A small image VAE, trained from scratch.
Model: encoder activation gelu, decoder activation silu, decoder widths [48, 48, 96, 192].
Training: adamw at rate 0.00086, 10000 steps, batches of 256.
Data: trained on microscope photos of single blood and bone marrow cells, 194171 training examples, 13.2 epochs.
Rows from block 9 of the encoder of a small image VAE, named by matrix and row number. Rows with one number belong to one neuron. Each number is 500 + 25 x the weight over its row's rms, rounded and kept within 0 to 999. All counts start at 0. Numbers have three digits each. After the name is the row's rms in percent of the matrix's.
After each neuron's rows are labels from the 100 images, of 14848, where the neuron reaches its highest value: "top examples" is what is common among them; "peak at" is the part of the image that holds the peak. Only what is clearly more common there than usual is listed. The data: microscope photos of single blood and bone marrow cells. In brackets: how many of the 100.
# fc1: MLP up (encoder.blocks.9.mlp.fc1.weight, 1152x384), inputs 0-76
# fc2: MLP down (encoder.blocks.9.mlp.fc2.weight, 384x1152, transposed), outputs 0-76

fc1.358 119:553476505473526509528493504489495489498489498513499479506513510483535497481508485512471503483492488494508528501508482479471506450496507511503486487482473490519536513526524497545497463478478443485521485505499530472546526507473472458
fc2.358 140:515493500513502495508528562558484492513481448501517507499553478411477486502497442503513496501422481503490504482484543544503500475517502494502506525442473489523503503484505521493500498494509524485420500490482497493502491490504482529
top examples: smear: peripheral blood (51)
peak at: top right (37)

fc1.521 082:525491469472454497500507469480519509476477427475527476523484491506482476508486520503468517507523482475517510507492493525472474512472496523519452514484501496505462501519512486465466471523455540513520510549523492511507483502461455519
fc2.521 075:458505502489485539493465525531410483479502508502499499500506512551493485520494524543451502445526491501506501548516537526501359502496497532499504470551492544535505498498505466510502507505517470524523499544483497503503500502498438479
top examples: smear: peripheral blood (53)
peak at: top right (48)

fc1.296 116:490489497509518533497513508486531521490496516491525472491484506540540449478522510523498521489533511517507499464525529516424483431536514493479490484534520508518428494505523504465487464555516505494473506511439516476492501483514470529
fc2.296 134:513487495511525494513529471527545519467502439505471505499476460492534514479496458489536478542462529493493506485477492463494506547455496481506523517488496483498506497463473568460487497493513508482460497492522487482501484503501423525
top examples: smear: peripheral blood (88)
peak at: top right (44)

fc1.228 113:489461475528508511484521520471478462530509494511513469532467507505515494526503491505500485485447447481498509513510528477517477473484503472526524514499469502485527497519475506533484514451460572532518498479491545529500512515492471496
fc2.228 118:492501502498510464500500561569500477538530477501504505498530501403464510533483424557473495483485517498500506502494557524505531479506495514500527486446494516481499501513481530492519491496508555504450502475505495485494490496502508534
top examples: cell type: segmented neutrophil (40)
peak at: bottom right (78)

fc1.384 097:506478489523458476507542471477480530448502466543523496488545502519508503490551525462517502462457480480511491480490523486532461480504544557519489509477494481529494486509539496499519470532441469533481493469500492496541530482498475514
fc2.384 094:577498504532500511519524490518502527487502461499483498503535472497497538470509516517572499558437496502497500453481476501497495541523500430506484576469514425496494506505518500478493494506492506451492497458486521499504510502495470510
top examples: cell type: lymphocyte (36)
peak at: middle left (51); bottom left (29)

fc1.204 120:518510495502534531472498539457531512496516495498502482570478462534495505491459525537514492523506508491471572509508465494491479495485513490492443512507526516511524499495487522521511541526473543542493504532488482510511505509478438528
fc2.204 143:531494495506543490512551501500576514486558494505523496498483461501514530497496496528530484538517507501512500517488475467514584517453505489505517516469510468464499513496463579472505485487546513486473497480528505464500498495498478520
top examples: smear: peripheral blood (36)
peak at: bottom right (40); top left (40)

fc1.170 095:524497509501495493468469503497505489496500455491515504489496516464516497457526527504465480501513481498491465482497501481541442495506484514495506517513542489462517528467495497535506512514510498506501477491510523512538549487485457486
fc2.170 103:549492496513508479509544495519516518530473480496468506499536508485499489492504459550559502554463474505498496449472477517499528502551503457495486547439482437488494508495504487490479499497466559463452502437498488522492516496485510543
top examples: smear: peripheral blood (37)
peak at: top left (44)

fc1.394 080:482474443511552464529448542478486508495473525464547524495484486486511495483480482509492513463480459459491520508450508499524514468498495501508490494531489490505533505544512510473470491540501514506534506513461468515490502509496484456
fc2.394 068:509501498494497531504487545558423480479438506500491497507543482513441564512506490546461501466477430498503493493505521537508409461503493514498485499529487512520499499498505503539504506498552499492502500507520520481499480491493374515
top examples: smear: peripheral blood (76)
peak at: top centre (30); bottom centre (27)

fc1.217 103:533505490493482532519524482481487530478478501499455528522505471437473477513527507484499482501488508530501499494525519529476479549473509491519518465487515512540541491468515519505505456502477509509503507479525497486475457468501481513
fc2.217 099:521496499498523523525482485516525502509552491502506501497505534494504515515501488561518498520477518504495469482474449474494517573520491468497512507487552485481506490502462463460498492506510507485484501450515522481505510504510471533
top examples: smear: peripheral blood (58)
peak at: top centre (59); top left (32)

fc1.398 102:482452531504561484543496502484512490530480532501519482514490468560507451507469534536491504485497493466496498508471530540508467494517468467483516495493508535523501479559520496503506516529473516520471519447476456521491464492497479542
fc2.398 101:524510499507497500496487523474470482522501556502520496503510477501467541509504527547469510468519473496497503508523484520517519475520504480504489497524513510454498504536515522549508505500524494491527500488510528484500493496506529472
top examples: cell type: lymphocyte (43); smear: peripheral blood (42)
peak at: bottom right (37); middle right (28)

fc1.588 099:511472503470470468483490465491494531487507558498540506514530513485504484514490524502474491474516494479471532483512511526493484485481503486524467469484504500501504499495512500507517532510515469510478498511492503521481519509508494524
fc2.588 083:503498503498508538508517523523457481508461486499492501502525488484413583502495417515472495471478413496499500498492498498498477496510505501500504496501486510534499500505458510526480507497589485496490501503562512484499478490492436557
top examples: smear: peripheral blood (62); cell type: segmented neutrophil (43)
peak at: bottom centre (28)

fc1.507 104:496497503509456481511517517489468471524435533492501501498479473446475528473497455456474539508518507476512457486485543475499486469506543490527484530482522509509495494513444500466513458468538489455471502520520496530493542512495478538
fc2.507 102:530497499526506526508543516513499506496505511493508503494478476461462502501501520495511490496426505504495507495495488566503553523470509456496518504483509491496501502481499483530513503495549446492424500457502503463496487500495474511
top examples: smear: peripheral blood (48); cell type: segmented neutrophil (45)
peak at: middle right (29)

fc1.650 090:525553523506530515508502501477488528516512495455526521504469505515495511478490476504506478523518506493489481517470497536511510480484480560484535503484442504515527488526475484475496545503512485503498506534518464494508519498500487488
fc2.650 087:505496499504501521507496495531451500485463516494488498506499500524473523505503532509517494507436495497500492516499495537499422553493509480495497506510543487527506503496529479525485502497499479502481503462508534506501494509500386518
top examples: smear: peripheral blood (47)
peak at: bottom right (30)

fc1.216 115:502501500470561494512455481494480448497529497513531443466490492426519500480486502496495499488526499512483484489495481498497510521525481465499445431539487512521562449517495493492495471466478528468528538463503511495483445513513474496
fc2.216 167:561504502525497554500523551548474515473507439501507503501544448495491551458501489487539494523473482498499511475497487503504467503489502471502491552468477459517500502494511466480494501502545494479470498519484494474499506501504427496
top examples: cell type: segmented neutrophil (40)
peak at: middle left (40)

fc1.610 113:538491486531492534483511511459504481506513503537502504539482450477547482521543482538508471500565471495523525510498505486478483534496474502489501505515521507491529503503466505500477481510500544517507491535520500499581572488484475513
fc2.610 129:514509503504500516498486491514513511489546511500513492493476498499535451502494581489532499527463578496510492496503487510499486550477494468503511508511548493482506501490525475490521506506460448501489498483463510491502509500503454486
top examples: cell type: segmented neutrophil (44)
peak at: centre (50)

fc1.446 099:488491500504440497497563508482461541491539492460551509473496515536525491497518522525485492476458497518491450491483490517485505500495454529575492456471515501482492496541498496462498486525494503471477502482506467535458525458507475482
fc2.446 076:527505498521514532497518529523468504479517523500512507503489481488440498492507486540496497487473484494488507507507455546513524513465498487498511495479524497494496499519489467538501496492564465496448497460523520473497491501496462527
top examples: cell type: erythroblast (36)
peak at: top centre (38); bottom centre (28)

fc1.624 100:515513514522463532535525497467476487519465557497504484470452476471455498496554484500502454503516506486505471491489494496555457499505529496502525520495498527442546484544454489502534494510526524484508490512503505482535491500476493536
fc2.624 095:488496501498507490510495452447506504516503538496511500495488516531499480481492489506502490505464499501499488529481433523489519554483492491501520487485542509524497494516473493497456485504485486513461495448513502516495507494503501498
top examples: smear: peripheral blood (37)
peak at: top left (29); top right (28)

fc1.79 073:506514525477512518516517494486434484453493508505555510471472493462529457476485432525474498497497492507480445498511489517539495526494534497509535463537500487489551496518516477479509502530417496533480506536533501508539490516476517520
fc2.79 060:503494495488515522497505500560444509449483516505483500492487498565512513488506539559498488501522509503498494528504469525503400510434503527493510496527513499508495488493498483520488505497523497506494497499524506487498487498504323507
top examples: smear: peripheral blood (35)
peak at: top left (68)

fc1.566 103:478484484464543539475533529488519489497546473476479494498518469511526497484512478505513498487397492480489476523490500548493506466460497485510489496528536506513503502522459490529504526521560494517469523554547541520513505497518501521
fc2.566 099:520505499510502558503471529535485512475563509503524505497482481484513482504497578477514496504484549504499489488499513499503429552464496481496509505552551502498502516480522473483550499498490436494523499511474526470501488499500442488
top examples: smear: peripheral blood (45)
peak at: bottom right (33)

fc1.601 100:471500484522540521511460491486503454489571527509498428478516479456488490488514508454475473511469474523525474489464502487505475539493509498470493519485494517504523512496464478542519526490471522479486517489488557520535549506524452508
fc2.601 088:491509500506492548484454516433436492514493548503545500501504495533456498476505514465469505462503469491508497528526458559500459491489495516502490483535496532553504511530514439552505505500511436524495496509487517511504494484494530457
top examples: cell type: segmented neutrophil (48)
peak at: bottom centre (32)

fc1.278 126:494478467449543476534495498495488502505489499492484476494471499466511509495508499512491483475517496468490485497477499496476465480467465478538528502475480535508515500509474473479503494500515491479520510460491457523468439450503463471
fc2.278 168:522499498515499480515531533557491485534475482497476505505546515440462511532500461552505495504444459501489514476492517525507547491547503469500503512438468480476503504496521465516504500496500563482433500463512506496504503501500503541
top examples: cell type: lymphocyte (36)
peak at: top centre (48); middle right (29)

fc1.17 108:453504499505496503485523512488524485458487499468511487470504471485495527502545479520501536512523499491499532513495477524524446503503499524499524495516514519526470490518554492497485508465490522471528517482541428493462520471547491479
fc2.17 107:462499502484506485504495466500490490494469481496488502504513508504519491506501404479492506503499464500502501521488530480502472512499497530501499491492480514559498499502461556473463493502510505518476501506515483524497505503502474544
top examples: cell type: lymphocyte (35)
peak at: bottom left (39)

fc1.145 103:493467497487531498502545476515496483508526500470530476471517476493545472487499498514529542477499452532499506470472539516489494505509496463495485468478490523455507485506494506434495501517512514503504485529499515517482515495503478463
fc2.145 081:470501504491491436492495524512467486544460530511488501500501511469516487520495484524480505493468513496507498526506548567498470451481489528497499480492514522509497505523540539530488493499438549514505500473481503528500494503493476483
top examples: cell type: segmented neutrophil (40)
peak at: bottom centre (48)

fc1.626 093:471484506497438488485522465505484482482481529510492475521504525445530504491518552485510471486517459470474526480520495512455467521503502469473480508487515527490506517531452506537497524519529511507496478485529522472503494516502516477
fc2.626 082:485502502496513552498491516534447494466519511494535504501506462522465506469505473499482499474501484500496487547494478509499452526475498514499514495500502519555501500507438525481468494503583481517462500496520501492501493503509427508
top examples: cell type: blast (31)
peak at: bottom left (89)

fc1.330 078:488526438453476475477470479500493479447471420524499525533484468497500498466481489483498483530534504517506524476515542538500463469486469515503452504490503493511456487468526485498456480513519473499465518547493496501503536526492451501
fc2.330 073:493504502501497512504478549547414497494545530503506497499512477537498477505495542587490502477515517497499491549501525535504395520502499513501501483508511516500503498505504487510485494503512525506506498485486500493501511506502419484
top examples: smear: peripheral blood (48)
peak at: top left (61)

fc1.29 092:524473472465536514481466475452495519495533513513543502494519497426504486493491501505486515490468503477507536524508527549479514556475494555513517478521474488455517488480547492504506468503478524492519492457546493529470539503503493477
fc2.29 069:545497501501507474505519540562522501527497480504487503497539515438508492522499491575517497519470537506502497461486496505506539467488505499494500516461503467453498501500511469487540501503465555472456501463503487491510515497493476519
top examples: smear: peripheral blood (58)
peak at: top right (53); bottom centre (29)

fc1.695 108:494506460541473529479542427460474497476443559533495500514494514469523479459541437534531515509509469492466504481487492482502498505461487522524522468489529498469509470521483487491499530519457528482524513499495521471491482502497520481
fc2.695 104:521499498511514572502493513514480511437558503500534501496484462531493517479506520496498489490510502498498503503503448487510475535460498485501520504528514504509497512491467491476518496500588447499501495526515511459498489492504420488
top examples: cell type: lymphocyte (34)
peak at: middle left (35)

fc1.231 098:554472462475490474509493499483517455526490509489455485530443478470487488484474540515509463482550474496476531494480480491492496554524527469556534506526506442496539537460515502505493465512483503505501514502519492480494509530483451492
fc2.231 088:538502498506528553510475535562492507468569454499532501493525502471503531503493451540522485512497517496495496482488480479509451540500484472501511530480522483511501505509459479424518487509537487486474498502492495468499509490497445525
top examples: smear: peripheral blood (52); cell type: segmented neutrophil (42)
peak at: top left (32)