From a checkpoint of a small image VAE.
Training: adamw at rate 0.00086, 10000 steps, batches of 256.
Data: trained on microscope photos of single blood and bone marrow cells, 13.2 epochs.
Rows from block 5 of the encoder of a small image VAE, named by matrix and row number. Rows with one number belong to one neuron. Each number is 500 + 50 x the weight over its row's rms, rounded and kept within 0 to 999. All counts start at 0. Numbers have three digits each.
Before each neuron's rows are labels from the 100 images, of 14848, where the neuron reaches its highest value: "patch colour" is the nearest of a few named colours to the mean colour under the peak; "strongest on" is what is common among them. Only what is clearly more common there than usual is listed. The data: microscope photos of single blood and bone marrow cells.
# fc1: MLP up (encoder.blocks.5.mlp.fc1.weight, 1152x384), inputs 0-191
# fc2: MLP down (encoder.blocks.5.mlp.fc2.weight, 384x1152, transposed), outputs 0-191

patch colour: grey
strongest on: smear: peripheral blood
fc1.70:465406491515477517569552576474584447540577615493462503427475420433546506464436541493515497419595443463524535559646497367443531377510484505535495464461526505481496453483423513532508492503493477492479562458448483557526494478535487512587503628497568493499494483435465497453517521464493630464593495481536543558509564450497497496483486452515447541469494492511491527565485433532412472469459549428561480604581501570462409507543513551480577527486535538548516412511453517524570627453542483565654497507507536578437562514445523483439542467326464459518511427485521325629455580386481412543
fc2.70:520500502540455492463521500421469577475478588505514483501491436621531499392541658482531507521578563479484566532505413561490503447392494515538461532509435475525428515575517560567454507516434524486515492509466419533509533492490501390539507543502513477490605538476502487545521527461510601521464566515483558562471464506531497447502515523497562487556493498491487501607455521497523588502654538525548540543390426520462501428535498536506508577449484504499478350505532479505493545459478424518615454503448457498502534505491583608489514506534540509502390467461417470534491502582508489493

patch colour: grey
strongest on: cell type: lymphocyte
fc1.148:514486546543477548461535433500548550537555479502490532514463481403433515561548530508512465529565444513478450593454507404507554495520516452520468466413491451511366544597522497557520488516467486489539549503529447440486426629444615450438524471502569428596463399474566540557473428487454454572480457440442450564520491472439531511538476465481513468467467447385528532477478493510430541522504474492479549495522497526498452493497470571489552478497514518499529526530476621511508411352594532447383515498474464487628577485510491450577443404478485507508474480485536612566450612497464497520
fc2.148:430468493418577481565486437600548472489458498486434533502430603465549488578446450485490486517539558512539477463450519493391434542496517542432554465538541531528489494448488458453499471517463559531487501490533507528505506510487361585487512478524537516507534473541554417413469554576495470496520482449566483429504552503387502524493468524500425504441502494493611501471565444495436418511335501451585452481536487428452495498445503450551498389521492493495459609524490508501508394549517590435422545507528471555508420495508472387500437451469409503513470386581590418431468567495547563504

patch colour: white
strongest on: smear: peripheral blood
fc1.264:491572515563430508547519572447512462533469513450534450485472503413467456509466493461461548578498492475456391506478459483450592492463569550476528525533515492490487490477509585528333478426482507500435551532454489396479531546418465452485544560478456492524465481485573581449470475507506570414435538506529475458537585563591530509497447499529423497432497458487392482477542562492429484478523563380634654553589517502597549519546462410552575532524450460502470464399525594444491422494483570492403514442401486602515520542528428532490454596502423512499525602518469528508484464495476497469
fc2.264:455402478459531399584500484496517479470434464515466548508508494415514438514478381487520470536472507521489431517428543553480532421494503494475542506378480495567441487501480642446378454489505550506366499441525430581501494502505501583520493528488618571518497446445535417435478564500505623477493691503557493449511376494498493496483467559502482515493519474493488502629484431503423414500483518465540559507455528455481507450448490444547491447515530492508435562584555514525506420494518524446498538477577465627494479519487530432507443523401395493524453469454545553488518597477520518497

patch colour: pink
strongest on: smear: peripheral blood
fc1.562:494546503507577571536438555467569467469555439522539566475539531667553514506552514514506457433551554599534524570521506584557480568498551472535533521446484471501514472529360459474482431504410498579539514554575406472533561474433430445513488543450498491485495497528457464507515514456524433467478482523482553456437552500533498440502540499472443538437476605475476538481552534480523587432441490497526469565454578523612484511563487417487523532458579516477491517452478588554505537487481537481552513486474413485557431489484484488496596413491458508512481583549421587568541468570449500528
fc2.562:480473492436583508595407430536552520434516497498525462470431534491617526570471506404528478550495514514493430492461573419434410587531483497483547509578505497513543510450504605451540495528519481510587506541508577520516504487507481557523507511476485531522531462536497409470476499566494551505515665459547547450459572501424502533540459464488436498460506519507582499428516419518391472486448515479605430525527480442481508488423503502570506442461402493510488581504449532512489505548485546448409502493480511491497457496508469410504617496562422504510493402500620419415501547446506527602

patch colour: white
strongest on: smear: peripheral blood
fc1.719:417478475520448492450495436408466472499697489436540379530522443535501434519529446496480419520489452535485503429526509503436577533462470572495470476514490541547443409504446539477438492382506437541485465419471499528566570524440420425450690496496469505620519507539462591538469463416486510432528514519539510451490469596445487550487524508494474482502424519517513538498546512549572495519504424478460501399514578520556456516469481394584466535417539548460460516498572629558527441537487402557507503476488493612474521536532436438452530637544488531481510580467506340578475491565470607494
fc2.719:501495502515486478517495479546503527607414541494492448522599478579454580452535414610502541536416548507481490518455456494407383507512497496533416524510462469514378514626470576473367468561431632465528504454502433543503558487491396512521516534464540591509442509525561466456583483422511568486423549509478516571558462502467501437550431466495562505506493490507607505539462514500545511497425575566478557396449394515528496450499504432549498544477449488488476449574529493499507513487513425517594484526449442563507524502514586536492431507542503496465384436494502533532588517457509476490

patch colour: white
strongest on: smear: peripheral blood
fc1.237:497462581437530522420511588470536572408494534516501448523500452408534674482495620433506387521578535544487412516558531537491446433500546468493478436612406449450342505550497487602512538431491534454600596465475482574461536562451480454493516450500508449516456518539568496465485426460486477440560495596488421470524546489483455557443491473461427498489493490556466505480512507504518496516360412462407445533495507549422481467507500405497456585521490554493513473560472560603492508504492590590451477533458545551577544527482394533513454514418500495580532520475501407541607507482533434458
fc2.237:512479486501514527597448401498545524457505443500484402515567554490450535518501474483537508546353516523488310465428479474406484529580495424525488522528564476505490504470490481327514476586479399484563493462475574556497559499498539543525478629449501531513406470565471423438572545536497404504472516506514562505512515499513503530594376486503482500462503481490602503520513469485502488500452525475558507497570508501558497495437503364616490373479465496508496537465460494510516475523474494509519480537544518573492480504504524465504513426512466504525468443545584617481502529449500431581

patch colour: pink
strongest on: smear: peripheral blood
fc1.206:547492501447639477492559425466635461491357483470593505490619553536463561546500429570539443502478456651507415468565498501476529479468526459457471468405506477396494534564463421527523422519522564528562550483575463509454523440480504595490517589609504417503421465475405506535518410400520498469551495436479615448522414486478512512512499453561522524548480495471527467485541541410507455509436454444485502549532456488511456458511505411528580518564599467440495491456401494468474474561472480553525492479483445436520479530538428493593535480482494541464566521529566512516474468457473461493
fc2.206:474441497438535455569548399500612517474478460499418521490442600521499602561466424475531481561458499502512541469448433418461605504473513526450542496472610470502460497454451463475493445494526589506464493491616536508498486503492493602526532457486564510511605483502511398480475488521493490487461456474578496497493485491521493476481487529494387489440507506503517488504575410508396498501561482532493514506497491444560490402458490445486498507561359507501439557538529510491494459511524538492348548471541448532497464493498450473499516524473426494457534473524513494395531589430532513492

patch colour: pink
strongest on: smear: peripheral blood
fc1.702:502467536467481504444574478454608525490532598524501546556563469486503361567538403553469470393595540503511515565451444482517531496532474452505529511530499513464637549530455448518442460508491534556495520544525415501475384532484615453557457553459560504520505466377514496483476540392482507553495514485484500465531529459589412500550531444552542514476415476402551551543490509497466519482644468450634537580537512477508522470484527545516648473481562475494435613510477462503576500465533503482564462495518422533544508474580474544479463557408509448608594486561449520565468494469518497541
fc2.702:478401487470437498563528381497525537462408425492423511505531573568569538502500398472545460565550470531495493475437434493410438574507486492495501514494509462560495497425476467465402461539473498505477504480559545549494509507502454579555498478502548576531585463486479349440386501516489555483449485487581581464458544504459497487501490562500475518436509499488502506545556412499410461492546528499591557587441537414497487449471503480589488516477463496503453614539493515511501432505516523459400514477435493590499460511517515452506502482549426491572451353503467440430542613482479584527

patch colour: pink
strongest on: smear: peripheral blood
fc1.610:552524508444551495463616458486501557503493522465453462630470520397473424529425444489524485467472572416581527451560532471537653486487486474418524493458370463561487415414415461486513410550485456485521489588533399480495576587421496546544496533474487495500489591535499452587483426472524549504508566580489473464554471500460522508544502478475467459519483547593432476397420490513377526487513536510592498482477599519580487533512499497581474468519568540488512566444541556536556430497543519445520466437440473428489576533485519541503570532562512538621550414472486506558522481409467407534
fc2.610:436505514441509429444491474570563471537498517519524534441417538451585357545450465510445490480507631524548539526527520491510538461438491584415560442534510558456478487535506562500581504481437580552420489509488381507492512508516476504452559398533495410518349485505643487505504519568502534470555555460534416491508471498405501497496522518485456497465492486506510499419535542507547508474351475493467419438476417446515499500495500462467495416539496500505449520490543504504490450566556563468516556458559530423507444478521487471514360543482450502411469493534576634444428514633576502432

patch colour: pink
strongest on: smear: peripheral blood
fc1.762:477489524505524537539551473446493463567417513516598508473573489561452445482477465488576490495493548503447491485494491537520546479500491444554577467520434552520327483428522521537487516497499454427571491434414510529520483529495539468495478523448459488542537494519583643532505495478492544512499448532436496481449606502451534557449532520466438531406490541422484522493516404503538501513384457502457554682438499573563562484560549464551591457420471525459418416566548558481510499496512453437583525522466499506511569534543448456550513510415504462464531438487497313545535501508494549546
fc2.762:459513501478516462449465574528423485535486492508554526485522420502571387465469427475465510472500596493517527575521613517525421504500510554469536477487441550525515493530540673489426492462455565527441496531439430543496522501503503448480493406518503524499423518476545525485497493521500558499531715493503445445513455494432496483469551524507487504545488493505469495462449518512513475501390498468580461516443463459447505516559489444469507450406575510503495477485502502500488455517512531489500518481542482478492483495494527493508436560461502503500455451450505504548473499558538604479

patch colour: pink
strongest on: smear: peripheral blood
fc1.563:501482549510503530500530459424602406434362472498521607472470469475501486511491510495495425481456491479553445569534536546537492570508444469539585413549503438488498433493600501587524488528413510504430455514555408500507515507517512486593535485407612509535393491471400501582501556447537560561481524419476458416531525544597500537559540459456483578463444481527487566465562527501529532466504486484510445644501529525475452533541615509498555432492472564499521485515450488502469438475531501519526488442511514332506524442456525476474551416426536551534478536500410514502520420486537522539
fc2.563:494520509506311507433495606591415494528411459490498590508565456509504505462501454532481511475495535499471590505527566547554395345485493549493475512511390510516535495485572523542518547451455559504446507585470456494501448516500456456496488398506476473496315517484564547514421381494505535516572507497475381498451516502401504510459580480503563502547506506495440495440450504508540439506373510533498476434465476512464514519603496602413508489472612501490560591507478501503489494495496493521480514498470596416502515511496533511494415543587534500478606583467484547552474480522491535467

patch colour: pink
strongest on: smear: peripheral blood
fc1.692:489483530434528492499540431436526484509505455459487480504508497545482508488504509502557523509496515421533468471482478474495561531500496516562566575413457441553587473465462494568414442524494545598478591592508456528535417545501647510512541498518510438525501567456527439579497516538668466501470546425456456482576406486474509500544511534475434528416453598552579520512486479569464495487583602506488473573501482544505534457550516511519475527429557480520523476580509399488526552457503551468494528482455433441544468438541578488462448469523497509536505431482569511489435559454438495597
fc2.692:580496502565463540564538503432479581524417375513455437540584485516505551448537433491576513557416486485427590380449413544436471500546490434538464587452337414517400516474508391477450480559454526418391501436473462504514613509475454526578498547466516589480539518532415491502471484480500582513395412555456561505488527497511495558528509496523530511516503516500488509534450430481410476499553634534545592558529420531560504498484501471523507561507540509493549548501487466474487421482492442468479476524414484613536559510493553476499444521491538500575455461485456530519611507490487543533

patch colour: white
strongest on: smear: peripheral blood
fc1.734:520499494577523542503495584431494490458552531460558423561500491484540457567475514570578468527418426472506601516513520535579532494511499616467540541497422499494420468509505448438512552573354475462553485452492403487510470481502475556514446567503482548502507512525547567459485531513531523532493591509477454428498409504556466507511503489538628524491460582463492515484473486566337527509491427595590520440437441529428521486534504480557530415523472539479454453587506446562513684529491426552474529550469501511519557457585472447450534502468538505466535453496432459531516554474511459469
fc2.734:473483503465433458531534529637436457535431440499441541545601551563475539515475430667510502527483525497485532526453515547527323518521499530535481517430417480540534510553483476482358442434513627505453511445542469516504523497498374563520502456469583596490362493473578487414441489496501540498479424539508397493517630501398502462495529499502471501487501507501500500520511471503457420503311587542477550428417463480494496462521499550524500486508519500499501576570487500498496476514498521501479533510532498494503503501501526457501447541587472501501497408514544529502566542473530547456

patch colour: white
strongest on: smear: peripheral blood
fc1.291:502418526494590529541521525475543549544466521460448524496506465573581493559463485500491440458529509541565430555425515437559509475397510557498557409525510441454426468564494417574523469479478508490439483423517430551513431544457454464519503581407515546494423613520456588448484509472482486399562520531494425445457471544535509534562510532502451431473530578480645521474523540487514464574528583516565493466448465519497423396546486467528484539521508570441498446514545546515484544485495506572493530524444518596580546480495517440496531515395494447515506392543431284481495534427471482543
fc2.291:509486502542368475550496528599432531516398537489460433530560444515467533498539539508542535539432580481461517494440613588457369502530484460500462535519477472526449536511587638556457500530441577465527508461470552575524539460474368523533484552470507517479384513494530478474471532468506540527451675513487482474423542506345487536550455409489466501521510524511508528552448456482494454490381564529530507428452581536420503457478511589617507533430561496488525492504469492486495434496468489544452470539395561544527534506507526499489441524581494487538487472462496488500557518466451486538